A small image embedding model, trained from scratch.
Model: 14.9M parameters, 64-pixel images, arch vit, norm layernorm, activation relu, patch size [8, 8], layers 10, width 384.
Rows from block 2, named by matrix and row number. Rows with one number belong to one neuron. Each number is 500 + 40 x the weight over its row's rms, rounded and kept within 0 to 999. All counts start at 0. Numbers have three digits each. After the name is the row's rms in percent of the matrix's.
# fc1: MLP up (model.blocks.2.mlp.fc1.weight, 1152x384), inputs 78-116
# fc2: MLP down (model.blocks.2.mlp.fc2.weight, 384x1152, transposed), outputs 78-116
fc1.833 095:503509438499497496455498442400496521494494481535424538487527458499520491502504466418512400500502463487518515579491501
fc2.833 096:502495549531482505496444501331522515593543452452478565560574452539466511447422611421484515497475499532523478465513511
fc1.834 100:544481506514490591498461499503503499601485477510551489509502493514513525479499493502503542476501537483580422583491448
fc2.834 100:500478532497526552486495491538507501603530512500587482476500490464548510511503495512525503592548461463518507504451495
fc1.835 103:585466491485504483518524514473511496481492505641515501487528562500462451497488475520514522497492462533497485539504465
fc2.835 098:502480477506439499589492478563452575521476439442477485482451453510500479579580520490537506550540405539563489561502480
fc1.836 106:495513501503446501490497398480501542486493497482370506514452521498507446489502541499429498477513512492514491470546438
fc2.836 104:522496506466488407481542501495383490497485485474499500511499521473598510463491548479500481470416494511444480500507464
fc1.837 093:471515410454476543496471496486494506492514520557513499494510528500489544487488576445532529490513515503453489507501486
fc2.837 112:500474500543512502489492493495519481532482483522487502548516462499528492551506417496536549409463536505566543498478501
fc1.838 103:483460526417372490497516530438473445539521489512468514513501467500465489483535471504469516449477491543487492500514449
fc2.838 094:511579396482473525392517469468509492509500459510528518483538492495407545546468405474560494587454472535450518478444565
fc1.839 094:496498515541552485503547504495545639504496440523547567584509464501458470554580542490513527472513572499555514487525488
fc2.839 102:510465501488498437500516541500507505503498496512489525529511547506511490471534510469412500441499418496485582487522507
fc1.840 102:399579503535540496503482540504456485555517456489543499479512496538469486432555536489469514519622560488501559491390495
fc2.840 099:530513533500562469512476478474539478457451503516376497494486495475496499487537547466487383441479445560509503504514518
fc1.841 114:551458501521459503509538500496524536477447545490525488498533486508440481493513495509442486485519598544517543495482501
fc2.841 105:514489441508493452440402372436505412483561495548480494507496467485386549441416529518462512516543506524374437457567497
fc1.842 092:467524553531516497500504498498503488489501486527531486487454492497528526466538497627533551445515489492476489577595501
fc2.842 098:519485501573558504534492461474494489510450485485519610513501555510478516477483495529511478518459497393500501476515436
fc1.843 090:493514506480537557574496517473541530522466497563541501486464533501471453520478515467477465473505498516501476514480501
fc2.843 104:543466467577473569468493506489516486477537510420453485494506500535504482469543416516547438552523471454496510519381462
fc1.844 109:538473547498545513490549510454500482488579414564504528412482485494536525425509504506509494503492523597498495557384491
fc2.844 098:511436445475382464499513554524558487504527505499513564390517612504483487492517434479513513454474513507566507531480534
fc1.845 100:509420486504478481488491468473498494490499446473467415417500414477504458500493518461513460558492556498518492521518509
fc2.845 098:483500536526500471379507544491516502499515585526535634459518519500492500418470528439530397489487504460515484520529469
fc1.846 100:502550543520507496501457497469536464493476551544702433578497501520498521495428497478470511487492526532523463490576498
fc2.846 092:571500591520550557535443497478542476504494484508454547505501502577530494468475501429499512496556524507469409560557498
fc1.847 103:519344504574500474558500448494500562558498486525558506502531551504505489484477546489519456479499483509504443544517516
fc2.847 098:501489536536500450546611473494529528494554424502472511486523516461535509617503494553536451523512507437499499548519547
fc1.848 095:502499470505546544470507511496494441517490477492497504500510664488508499498474514503477495479507571510507500565448506
fc2.848 102:540503491481535471499480526442520441465509508477480573474416529499497464452484516496488543535487500460485504502480467
fc1.849 097:504397498527467504492489523504514481481528481488487545468492540514490507532486551501496471501500555513535491506507495
fc2.849 092:523511537534477475530478496564516507507518454488489429494500512595490498498484523568558481600488470378469509485516499
fc1.850 105:532412491495467514468518366505475562537510500505500478489489503438499504443477502473521437506499474506569601486516493
fc2.850 101:503565530498451452551501482517470489500495495499510564478444507541504548491514492471527505457440472520497521494499500
fc1.851 090:482528483500624494504462484573510497499570563454507491449489493595445478492487532527508545500487536525589589500541500
fc2.851 099:454540497511480488479485502449517490552567507558506512473579524491504478503550469529537503477492499520571460556534485
fc1.852 102:517499504516531480522448502498505427522568465465538420494527456492508462492545490516482552497508504470502533483427543
fc2.852 101:559517465554484507447536514484500600502558524516485526461502516470479413479379409679545503534487441523532514500493494
fc1.853 095:511419501535514491522511499488548498531504499506615507414450448479509580536429556503500552482540448546436514491373506
fc2.853 088:542497533435497462457502503467517508483494429482445493510526580498469512533516625542542396469496461522592507500477552
fc1.854 099:479489592576489457541499547534560506506507520493458507494533476515508519557504483558475484489511463474523554584512499
fc2.854 101:501500467519519447511471499527597528478506510498504504502528550494468448485522508561619495531506495573494518536427422
fc1.855 104:496561556427585483481421506465507492544544505519508509513488494490511450547499493543528511470515445499546497534416510
fc2.855 099:481477518523538534501565541563490425429481519483514500534547554503543516533460517479414518494525516515485501547487481
fc1.856 103:469526506484419533548425502528497496441506453573540461529379532540487554462512491504448484451581561450460440583501525
fc2.856 099:581515548452510515471543530512381503571496500445439561537508522500523500533490530510522506483442477486501516500519426
fc1.857 103:485528498509461501504512490495435474465490515539469554563451462486504479506486592488451491542501624474559558535303493
fc2.857 102:546477518474506537484500572488495528575471501370429560521453514499547496573479484375507526475457486505499503536500500
fc1.858 099:498496500481496563465488529480505548468626462573534490478463509508531549448544461518502434450514470497554476544450486
fc2.858 103:500492507495508501475537460484476501505432492504566504485542418475545496480536515495490423465444483539517501472512509
fc1.859 097:442498491608522486503439520363534549510514390513494546560502533454505482525503502492521486449456518518552561459495497
fc2.859 109:501566524504499585409583617509579486477499538445525474452503486500456506593522482504485500630502491506456474492527444
fc1.860 098:445529447492492501481502494440442537535387528476455530486527531548502443482470401624505461500509490464471485511388553
fc2.860 097:513489480457471512436507500494479550569461466455583521493501434513428524514369472488501570477368369500482466541485480
fc1.861 090:508476592489501570455482498484506538500472510447514469490502535497605464514491607512475531498480487493496511493470490
fc2.861 093:499494418494551522493490419495497523548473533484499452507495488497462492537434505506510522468434527451395549525546512
fc1.862 096:507413498511482488465504481540516536496485414519411493461508474566546520500540481574498477484510552562499497447499507
fc2.862 099:481547491493517525477496539528571409491534509518522467450475505493509518538533500443501509479522476433498448498518476
fc1.863 087:654500522517467417563482500400455482471556462499556505513485420597485429498519523485509530507528455518545495465500507
fc2.863 094:483523529501538482503505458555535444458574499497476472454469510496470479430515494568525533479550501499501488509510498
fc1.864 099:357485606578470462519469552490501491498506469491465525429516465517490482518497506499497504460435509494464500411576496
fc2.864 086:413527466507500435501490441494492548492529351506631488539512434448500477501523458503538549470499514530509503441421503
fc1.865 105:506409571501516397418501467481495588516518502513501531503496535498463498506536517493497545498477488496560595454501479
fc2.865 089:510533480543468502498479549528580531501515489480491518501476449428481475531494481436492527429572485463478485546478472
fc1.866 102:374500521487529469497551562501511561500550446456484485480498555531492536474493498445447503583507509378487428442503509
fc2.866 092:515543487494497499475495503494477462499492527495500458490482450552502500518498480489500455489474500504505496507530520
fc1.867 097:585417579516551567404500509500394539499559495423511405502495525498389505533480566515487497514497511502548489501439581
fc2.867 091:471475530444507522456569602516536504501489590502502500485459478458441540485503619565456483486507497523422540447471509
fc1.868 099:512535535470481467558508409510502511471485476496482504472441507499491448596525497500493488484503505515501492499502469
fc2.868 100:516471499454480452530509498455449556492511570522486534552499466451527456480543491490506502521507494451511501485498500
fc1.869 108:499437492495604500450463498481509551434486516534527491502535491456470464508487501539484452501485475500564532488479507
fc2.869 100:540535473494437437578505536505439349475509496513497503495463461450529461485499489508502434561507513528442526537601488
fc1.870 097:456495542507530617529457473541584519485582489447442538517505492492531488483495531418503417532494519500497554567493484
fc2.870 102:514517505425493444479498498419483502550452395574487500493445523475507438495543608523461483499500516490565564495467524
fc1.871 110:459520460446510450474423496500513499501503581484498491506500513554514491523508491453530582542488498491502540496503550
fc2.871 098:561428505554520503578513467495499517493503500487495542469519510499493594497445472492484612498475446546500516493459527
fc1.872 085:492402517528567508500500483493508506530568487504504502436472504449473559543526497515400496437508442501571526501515515
fc2.872 096:470562507532503609464548510503487518499461497584529497423502499495525515502526500471497529582498424443407500558470468
fc1.873 102:498531438533515519463594511475493498514499473468508509513437518498413501510479466503505503480542499534521475544510479
fc2.873 109:423502499523500414488470461491539419437484499505457536511530521456477486470523511467502492506469455504515499499492474
fc1.874 086:491502500500500439493444479555510598493476509489497463512471516508529509543465549520536508503491553495503445431441398
fc2.874 096:498468515432513523343431551503450499440496486491532526520566427570514544516502473466538596502516453505500514442454513
fc1.875 094:501492519516407430446522440498542404512502476578537575444559497526510520502523468580545501529467490471518440546464499
fc2.875 107:550474553606411519499488516452538425492428498483504503508487500400443472555496489561493483510500489501482491502504521
fc1.876 109:525528489459493513462482444491514579503463506488493442499407501445505533470492452509494502506511549544500560522501502
fc2.876 097:503544512467508500594500530542504494479510501505478493508513431447466501504465484532467445484547547510499509491502525
fc1.877 124:534549482448427487590459582567468515412497490495450568502435549478499502528479496488536554427456541476487478461591501
fc2.877 104:461498395532488558517503575508495518468556524465474452493488504487480502502501482483506389479502441486491578496492526
fc1.878 108:497490498587521472491491509489510460581508495508506536460490463532494512525474511462497489513538484481479512556515500
fc2.878 103:502477534507591484477500491459475448505493506465540489509484494557555500463489441489539505565461463486465516471539503
fc1.879 098:501500463503522499483489495528531531473494491449507516498534491496500444525480413487508586516487536541502477497510471
fc2.879 094:503494543500437491516607548501425390485417482503511518504496524472507501500532497488540458469424490476522629533497524
fc1.880 101:494501434502491469499416492468505431611486584499483513512520501489482575494498496500495540534492485502529551506489486
fc2.880 100:513468458527427540374446523510543570564581520491502489529544496493498451518379530446498490553492524495492495532494482
fc1.881 097:506486529494506525486536582495523536519540539493536485511584478509544507495502503429505513598480507503497501484479543
fc2.881 095:492502500473469459484495532485540490477527586458494492490502510607537497476570496502521508521396486490477508504478372
fc1.882 111:525477435451526510508469523508492519511532580451499478440497471667474444517484494457516492543523513464528495479463496
fc2.882 101:497481498589508509539524441500501509415488488422491541523512526454480519469501495509520524537496516455487526495521507
fc1.883 100:500584465453486402427470505472530494584566496508469471539498489512468514517477535549490435465483510504508540500351501
fc2.883 102:519512597488493523435452475526542378491501502442464531430452524511511599535495526493515482479472462506491464458513502
fc1.884 097:538579480566501414467494478445462579511500503522502490414490557483500514443471479473494488500505516557503501496589474
fc2.884 100:527442494498491482497490504491537446461463490556510457500509543525449492503469520497544473489498496514515506488491498
fc1.885 093:467539511421509439556472497363472458606526497508543470476505538510574514516514548497498510484474453499511491578510501
fc2.885 100:512535499490539438621500617523483501570527519486505483481539497561484453529431492537499477492411499471545485538474509
fc1.886 099:399496511461496501471511540502489578498475530524377466484509520492440449497509563482493479492463521515530577529490496
fc2.886 098:503442548569497535470421599565580567429491538536491510551489458498489476510544511478507516410500401376522567505514635
fc1.887 114:488511528476507485465473576560473418545499461483473502503518540513479481518497543551496478515364459534602397454521504
fc2.887 100:525494510503443438530500459503500562484512518469544513499432546517527512519509466438426495566461477501488496511551424
fc1.888 100:450488591473528478572520532560462500568462451481514514531419509506547531455453490550513572488501579527496462494482459
fc2.888 098:506450458472499514490495443478498531509495441508518491469511386486589490493513501552500531470485457547502639510488502
fc1.889 092:523337520508497547472528510515511451499510521560507503502509529515458445407492469498508430515500517510526510495500496
fc2.889 097:499421537507488548503513501495507500486531500518500510479505477442413502518509508473476507453475516503512489495491480
fc1.890 099:478460504474470654447501502510490577499505494528461499492445512509466386522563507520488565527607500493500444576566513
fc2.890 099:486500500515510454530505451500532484465511530407582557508473568488374502378439505488545488475479524512357524428511502
fc1.891 109:529500560488473504496455515442568522500372461441423538587555497519535500497508483502541497430461574497515475613464496
fc2.891 097:479540502490490498528479492470470452482511503512493560505518519409499477502581405476503501545472503548507500512505507
fc1.892 101:482487479508420488478424478573477483455512495476479500496536593515522535503549511500505549526500452446457478490494475
fc2.892 099:527436523507489506464499498491430491494433549509503529509432468471454544466560441352502495510505499504545506500500493
fc1.893 098:592527557589625485529453498487563498514513529514522467510477522552474397492500457521457529446463437561470544474496599
fc2.893 103:658510536506521497517439439482442447500475519496515500532500479534500531389502447506511500424499405532496511467529513
fc1.894 121:487565584427538489501551519478531587511489476488490498492507492540477616472512494493505554580454501500503565438513404
fc2.894 110:428502552482497530510525516488474521476590524575499495534597435528482485499506508500568439480516502533544493505452478
fc1.895 104:480475507539445477564432517547435469517546500566535430512493500503501495565585612489475523578395541560594470480491519
fc2.895 092:480513559487493519435484474492491434543469450471466494465448549553572522515542540524492528455517461498501479485582515
fc1.896 097:486508503499550499459500535501493476517500476505471570578502496608562514442499506483493580483537486440501503523551514
fc2.896 092:503472524538645478479509460568414519509453572477511483517491429491471406511483454506511573505423522446501501500532477
fc1.897 101:506504502481561360472484577495524513527510465490448459500526479490481482444529515501512502565515497417544414481575558
fc2.897 095:562535474494522485496540511478515517426502515500472514444535521468503599480508512515499515499574534550530500587480502
fc1.898 110:539493547495493514530503486406521449500533498532521573512509507533557576390534439494531430480527500449511500532506511
fc2.898 105:570483475495418558500539465517514496608504439494518494520469496431510498533513388500506497472450535503492467556503418
fc1.899 108:492501516513503473401520406483448412467506415489527432530492499488542428462489460415500510569468496473503507509556506
fc2.899 099:492513486598476478471384491468472497513533471549566510451464578367499607531474499534506515495420446517484499508505418
fc1.900 099:448564573503541501572487495490528464505490499500494521424507486534582468502516500511557494464507494424518544532442490
fc2.900 099:510521510478454454507486435486413497512421559558406420482428452486490497457568466556465499501422539489621495434426483
fc1.901 097:420485509495498490488560503577509550491583506502532481491493500412486548497521552521507555473493482546550500495534500
fc2.901 097:503527448541505471501475537473553472442517507497503464484503499499491502488484583548490417482525414520506496485516492
fc1.902 107:507465584500508572494490503538406453455514510499482492442515506487467504556505499500506498498550497382512465503640531
fc2.902 093:494456562570515393458514453494510506471526500442480503428459501458614523496506522497547461503522496441493492521481496
fc1.903 108:458510533501520422527524488496471541476430494486587500518474500451512505514503502490516504491504530441551462611456413
fc2.903 106:486576440475564522500463456442421384488528486484520503482521451513522470556490473551450495497509536563509541494489483
fc1.904 086:517523486515491565519498519505497452472501490467494492487459468512542535483580534538450474496440479503420477499450502
fc2.904 097:503513539461524500488537513483502448472610492584556475487479501493465517505510520510500502446504511500546499510543469
fc1.905 104:505441513489480395443540494517488536509423426548536511594435545507495498522527525553486532527462500407373492567451515
fc2.905 105:500492508496497476495472507506457477512513520506514483469503507492507496470520486488514500473537460505499528517485484
fc1.906 101:512487459471540473498501503435537494516482434544522491542507514501471500552471545468503564533499501490525507443520576
fc2.906 101:471535549516449493477501511532473443595500585425498505515508492523474511506613437472485505513484510484449480528551517
fc1.907 106:494503507485534483507500590583499474479537507502509534485493538489588522438530539512524494591511509510465525465505491
fc2.907 097:449415571498551513496521371520523493415461455477489529498541552492513464466391552509500512501549573497463526518528496
fc1.908 097:499522492500484485491471579456486461566556489438519524453491461489555489498475479465485493535511449530499497506553499
fc2.908 098:488483521541501419515534490507484506494463624495492468504523490492527497507500481517480477447465516482498492440481479
fc1.909 121:463507528423466469586428665491455543553467525466528512471537493496505527499497500499484496496534528508507512545495472
fc2.909 110:419518488508490504516529497453463520539516496550508499506489492493495446501527541526446499503477523485474500459494486
fc1.910 092:581466524487502472475529474496609497512547398500485551500499536480497553512524450597451526567497486491460496450481538
fc2.910 096:510620546474556479535596458506492435582602524484490517513538491645512489524534492490447496462490537518500505532518498
fc1.911 109:551523530471522558503500437502551487386478432519512507403485581577422490509474499465436596455564499450570522488486413
fc2.911 106:417480495518370509472526534468531446521466469664501597540500463546426506501522514465500504531469498541485530445475443
fc1.912 102:455443510500485498508480534539559517432501488489498498494508545481541524466468481501502492459587468517508518515538397
fc2.912 099:434419522514494518522527492506503485460464542513553531517676504485436484522494496501434432468534477486527411483480486
fc1.913 098:463446447507508500513540556500513475489489504569411501504494510506506496509425492497499486341524500601499429590493522
fc2.913 096:500503501499394480489495512490500507518496492516520529456533502517573557459473504569436497498415535502593474509509481
fc1.914 119:498504467474505475498483487490524478462494481495512471419508494462479556536452541495535497448491512424525559393392489
fc2.914 111:538472601486500506503524489487512536506593394462551529477482521455501476538492500491491566576534463500479500485504493
fc1.915 100:501469515448501472430503520461512447476500520508560468455447499431512497481466611435450528479517565496436514487429511
fc2.915 105:486488500461475523470485376485534500509435588531387460519414489463498546497545522499483492486575540489517468500524538
fc1.916 107:495478517553537487535485480479480452506494510430480544496510502491447504504481476453461380528482528475481499501472456
fc2.916 104:408510503438480589494560509517498490497550480540492489527458468466493442515503513640470526482495581500500489595472510
fc1.917 100:590504480543525483494519521487548537478462506514504488503431545521592525488496492500499397528489445486481490485478510
fc2.917 101:511499485491506491497497531494558484528574500514517467520513496510430461533409497605463534599536417484575473487491494
fc1.918 123:399500463476494539413531524472500507492396524523476513503474512530570510496531557493521526484543503435564489548502513
fc2.918 119:478500540493475479502514406507545612464468462451549579503484494486547435422480557452494511480484431512503503475466497
fc1.919 096:529506453470520535474510510557569367502418450525512507422487510511606505493485510457509505448518606479522498541460495
fc2.919 093:572465452546501514491522476508597536486529488510414515549500518566509485621506487493572441572466474546452498536489522
fc1.920 105:589524493551467500464494503461494474479519488498493498511496463508513497508498537552480493508484495500522394480488531
fc2.920 102:484518456534482542521492507466498533451513495510413486527438489504500483472529486504465510530455499498461472493329457
fc1.921 109:481517552510506536489520495504498468471490473545443493495529506475505495521501502497521511514489506425500501417455444
fc2.921 096:499530523523495479518521600443598509502505468510468562386480437480511575496510480492480531529489453580522474501530466
fc1.922 101:502486561509498503525488513417487528464526502563490578567442538492477470453443478511434581600436522466518552493481541
fc2.922 101:549508548521539603424504497488532501519508468493385512499520445543678495498521508504509450562497507503500604498473546
fc1.923 098:520503501584504484466447489505487448592502540490455483428539502486494496437504509480513448482511450576423458479499513
fc2.923 102:484510561495517550523494488547479476502520533488490517533502387475443508445556527467465484411509500492522434453452537
fc1.924 109:430495508448490502529514513489507487487519480516438622459464464552499613596496461502564445523477470502416510525514499
fc2.924 106:476484491455551488485458338494483547502503468446491487469459493503524500579505506475542591462499499427517544500509452
fc1.925 098:480484486473516495519533518492504511407502449497501463506487537500514511456458540500499476498532439365454520412518552
fc2.925 099:520476465468529490542520548495512493485507511587487551490473513515502553496479500496492473464504471565494542508551512
fc1.926 098:519531504477500469507508524535527455478516530467461480514489547496432518499548482519402493512435461511468547531627532
fc2.926 101:510486492512482535487520536489529529479476468558492455515517499498499504501438499478512506489594486444477475363521517
fc1.927 115:470541478520529525509532536509466498431465488457548464503443563430514506492437511544509502565523513500528506506453510
fc2.927 111:533506435475553505447552499507626492530474517506495404506500528618502504478468498476502497516428493476522479508500495
fc1.928 095:539509493526551433473502488506542526509568470515507536512454458469441509567500417477455501445442501469499501507582510
fc2.928 107:494585444447514540488605514441499473497526506426485498525453414421449561553498521618453510487514470491511511480491369
fc1.929 093:455521486497538544596471415503530460439500524502464491514503473500543403505501530507506548556453484460547507517431486
fc2.929 097:492472524490500501482518510482541528528524496488501499492545485506503503488500510504466486555474470490487534571529508
fc1.930 090:521534418506501500523500521502467554524559531501501464475503450505554498506481502507445506541500456493382458501380464
fc2.930 093:456484523544492574501508516435542479496520510515491481552497485504421549519466445517399494509487485509493502488578404
fc1.931 095:469512475550529532517521437611498529507509462466425478495419508557443515490473551469520496570393538460514510521570367
fc2.931 101:538513503492485521520543501525502503499461467502535469532605492490488430527497559478526499502557478499502535442448464
fc1.932 099:471492504525369454550520544478524543524516479519590391537497580472483545500431474472435530511509507463536578460510506
fc2.932 092:444502497451499481450416521499463563510462557514453430514511500432533516516500514599405499497508510495494434502422505
fc1.933 090:544496471515484498456507506499515474502592434472436494512519443547493545528475523522514515480533498479525516531612503
fc2.933 099:467490549586561547478522571489504493499570564548454542502502630486479569424509482537427575562532457524499482488556498
fc1.934 104:537522498415506448518501544486516370511460535500527497494422482499433517434520498548513476594552539486431479499462538
fc2.934 094:514505489528490465477499446556503464468531579496459497502514473457417487476508451495550548625501499509507549496485512
fc1.935 105:533578490459470534387456511457483494427477524485502498498483499533464532540552507502469560499525468483542516468603523
fc2.935 103:513473593513503506504551521405531514457506517529440551582568503477551498520464480450471486507504383510523540494553461
fc1.936 087:505501501500560483522491428514510521557494467503487530590588458497447576565537415530500431503493506507581501518565512
fc2.936 094:671500498414497532489524494550458536582542453492565496478514395516590466500502500461472502487526506546458510498546521
fc1.937 103:497525496470488415448510503555482577469443499510506496518449500590495483519448530490510504536428532503438500498507540
fc2.937 106:514611477495514511490444501393507451471539519469586502613507494478519503485504502479482509491497502525503463496556321
fc1.938 094:504489489597491462531519528494434531565590477428556488436513494489508495435619502494509558503585407500495490555497519
fc2.938 090:495522566472517487498535522402500421520448499532388507512524472560513495500450412393533552449544461550460518470509486
fc1.939 107:502468520508481363483454521491426551433602506518542488501477395466510510509534514458490483541492494531500519568494498
fc2.939 099:546377509454506510467482482440501506505510524460497561522472498508482524495480505495461466506557495513475387506434562
fc1.940 102:501583489430538514499512505520522452575468460495531467488523527511447466496547465456416504509476430494588502489552499
fc2.940 095:583479441530490551492495496552472450467519514560507515581478483544512469528461521531540428537452551542519477479500495
fc1.941 118:501445491513531564500531651488499419405464485504490475432495498493479516498515500472466487499502577486499517478531496
fc2.941 116:512544517491500471435511486493574508504498500462569508471495573442489477507518497501449490471481510525511569515499465
fc1.942 095:488495508546515491458473467542516568551380588487486531476500495492492564519499513526507565515420529508517486511603505
fc2.942 102:507604496498575424461604500491472522505513498516484544501496498536357559483459556524458503478507538504500502506538492
fc1.943 095:428544465604419498511500543452485516466521488444545479531459491503501509473506507500514378522497521500478516524492513
fc2.943 103:517476541451493620491551573504505515482568474501489501508491516473499521544435534500564457523504481499515501507533499
fc1.944 097:478500625522514498496443439510568463518473452472590560507497498481513484500506565495593495500489417504456501428476500
fc2.944 099:500486516425475519464499588504531514614437450572513498433565489498474646500370509411502537467488545527582551500438455
fc1.945 124:489487500520481501448476539395462522509462513503475501539488486470498479452469435527478464482476434498488430481439444
fc2.945 107:424518553510492552501513626446522544501501519492449601441568438484487476474541549531527478492448469506498505505443500
fc1.946 090:450482509514510495505542484497429495514515500472503524497505447521539560543497499500539491468469515501521488576519436
fc2.946 099:531477505466523578478500402639494551462495486529517449523519531471470505479545504596420504530514522499464581555503499
fc1.947 119:467507497533500520548493512543500467562500519515499497424465486515511532535521502527459552515486530564629500538493511
fc2.947 104:459533482454486468443475500502522529592465447419506478489549511500526532639476408505486485503479394501470504529518501
fc1.948 099:519466515454480501425500413491485479498500622501500488534576495545352524475503426535459482478424528539521498595526512
fc2.948 103:474472505530488472542579386498435477477507471490519465414438457490502468569553537531438487552486560500528561486595518
fc1.949 122:532589501509495481541501454511481475500551495642545470529512523507498509467478497607475494513478507488445508507506500
fc2.949 113:506544541482488514527500527473455533486532496491492472503497434535497458507478472496501501540563487503489515465486482
fc1.950 096:495397534473437592498537540503503594499442518485506458484500510491460504503510572476490490489511492480485482496539560
fc2.950 091:503563460517496474446510519473503508492501507572469499498626497524428505544539478536500579367490501444509524504382441
fc1.951 100:555504559425507491510567536502468500484534518380490453494507478547505524559573465480496518500533500519482493480514544
fc2.951 091:536518491596498469519507562557543482444545493539530533535460588517528477497499496495507451498516467536520472588500481
fc1.952 108:482564590516504490519495502520505461469490531502531467504474540534513549500509383451454527526522504496507510539474477
fc2.952 101:546497532550501449531493415455486428527452504485500438587506496579544506488469456484482529468590512582402491533516513
fc1.953 094:597468486534490501548565500494525497478504494491485517624437490444530503499500436523488486498507536419499514545555494
fc2.953 093:615543502432476482554497523568468490507414431483552554445472475487490548527483461533493500505486516423511510489452483
fc1.954 111:532482535489502433504472466568500432549505491541596548519490547467498513480522539423492446429482526485525539499475492
fc2.954 105:496495537481439520519500526449533470526502494452517500534519513452465495475444490480481496494495493492493507413507529
fc1.955 093:526510486487497544447494603523531554555505478487508476508442506472570512558507565638487586540514587505544496505502502
fc2.955 097:477393463559543446416507493524416542537521564550516530568514504542486510393455493452456503496501484452515493500544531
fc1.956 114:486464529468432523497464500580517601515496485497548536655540438398472510483516463487424494515517530458502455520444529
fc2.956 093:504448413558486510504505509538493491533552524541480502514512467502429498515554495498511538495440526515480498509424498
fc1.957 093:495501479484484490500533484515481494508493366425498500529542476533503601504532574494504443501566574508480526510531528
fc2.957 109:500497495501532529481487542504452513494544442521490501558468363517559531525462500462504546517519518473487531496480499
fc1.958 091:477651549428562535491500487554503524430500540500506498512556489545453469519534524515503515449481497455506473527556551
fc2.958 091:534444494435510552497473502500488500388489500413515531490497496518507485499499502471565506580460455465562532555566499
fc1.959 088:516486512434457505477541606500548502493487547528455507483378470475482456546567508576485499523497507502456508520440433
fc2.959 105:479517528522547550648416502492505499537529529462453464498514511617565497540534525475494500493494499513502503512442419
fc1.960 097:504513554502496465536509475477498534538455449498501491516513490523433450534525552491497509523519482551500480493504490
fc2.960 097:486496508455519433576483496516520497461510502496504507525445527525445507460495494500517470486442503492549542535520484
fc1.961 099:556461525493498518431506438518492484567484494543559442436509490497490493490536489502575459528503491548581485490529623
fc2.961 097:602508415495556477512501509494454442505498548483517482558538520506485466518462515483496493421531482499468483500570514
fc1.962 095:425447525466512580469365493497527427404500437486486477505483554448521547534515544491504463513525512453527493594492492
fc2.962 105:484442474551472521501500525502609472433443549472446528500502504550472530482500442442541337463517500460517495579499633
fc1.963 099:484495493509543413435509541548499495476531468494499398494474544511557486461483498492517502580501499537513465496572477
fc2.963 102:399505538488508499592466478498456435452471520469493501668496510466435474515454501567484504490446502441517469590520518
fc1.964 085:443504463523584531496521522418499541502511500491572481446500473477452549504580499507453505579503447405531498508501512
fc2.964 096:509509556499527485454497496457407521474495479504470437455407480527516569514399508493528517514417575480505506502483507
fc1.965 114:463480457497512517500505491488490571483507452533468428521526550441452512547566559579502527508556501429440511494523537
fc2.965 105:508432499490451499436530442504596516502529451510473490543471498477495497481529448499488493412498498561474501492427543
fc1.966 093:548506510474494524512532433439517463541467451498458537587590514483443516427460455490473498562485555536458486509493434
fc2.966 100:609511477510484512501441464504520495500488542543501490493403486530499504497448501554553452484476477492433502506453452
fc1.967 101:500577596544509500493571518472571455497578496470497487554585468329500475546470569541412496494483542487503498521516496
fc2.967 102:511481514510477508546456535518471426516457486489478487474540545470510486489470493551413512466457489514496482521476485
fc1.968 103:504527491513502530493503480531552491529495479495509381589467472529430510433499494500464565458438523537526484494500487
fc2.968 102:518455503501457486522498511585586529462523503518491485505416478499502437513497499445508498438439544494427503498540482
fc1.969 100:500448480471404496498484455474490516525514498467511467558517498515508529433504712472501407500527554531474523560570550
fc2.969 102:476503476498522402532530508513476510430485465524529478516461507467525494500504537503460479492499459524486546496471505
fc1.970 096:471481508436467539486500485481483445525542521460475527524513526465442480513461545586431515476476448481504504529475482
fc2.970 106:523480615480495439499487474522522488534431467506499495360454502491513528453575500533623491496462506492508501440531417
fc1.971 093:533542576482493553536494505466499361490463504488547500445512508490508505448492501453612516496534493517521468482549436
fc2.971 098:497478501567434500536480557443507513497604517515498503509464475506499572383518568538475486507492490532626399501517511
fc1.972 115:474495565394525469528497424493445612534516513545453508493547467526509502490466500487540467503494512492528490540479425
fc2.972 106:598469589370485483535527540525519569471509489473490467546482479506493562494504505480433527515514509519520479457548547
fc1.973 093:490530480419507499506478437472486513439502498424532540548445462504497493504488498459404512544502463504507440501486534
fc2.973 103:498502503524486555550495505515449491477405486494514493595510461564560474517478481518571520495527504461484482564510522
fc1.974 099:453540491484463480510470526468473498580479510387509474606487514502541482510535498491489560517548490380566487527476518
fc2.974 098:516519454533462497506535530543492491491488642331507534499490525480549514433500492521484496452501503502489480498502492
fc1.975 099:425492521591513470506578493526485498515439457582498451408546473474508441495453531471487505496447473532520343500486536
fc2.975 097:490492534488498466511397570510496619480502481509513481500473488517545540498501473499456522489499517479388469482505516
fc1.976 093:494482570505493529484486490494555501625500499504524492503543581547451502491505499427530532498520510457503479466399569
fc2.976 097:533486505552517500482492497528451497478502500543411438498458465497511546496579529574524525501516508505440481497448465
fc1.977 115:468482488509493522455507488504525573526478471501439487494466503515470482424580444471448499469469456517450532512503516
fc2.977 106:555530477513495499488527539524540523457497478513545511473543510491551496510522477448523443483464483504498500544550524
fc1.978 100:509535536476531415496456493498591489496439469511454516503507514456403496440500487518494541504455463485488477487574499
fc2.978 091:445492451528496502495521428499473500512504487498524566501388472568420483500539479472500489535483512500502524503496463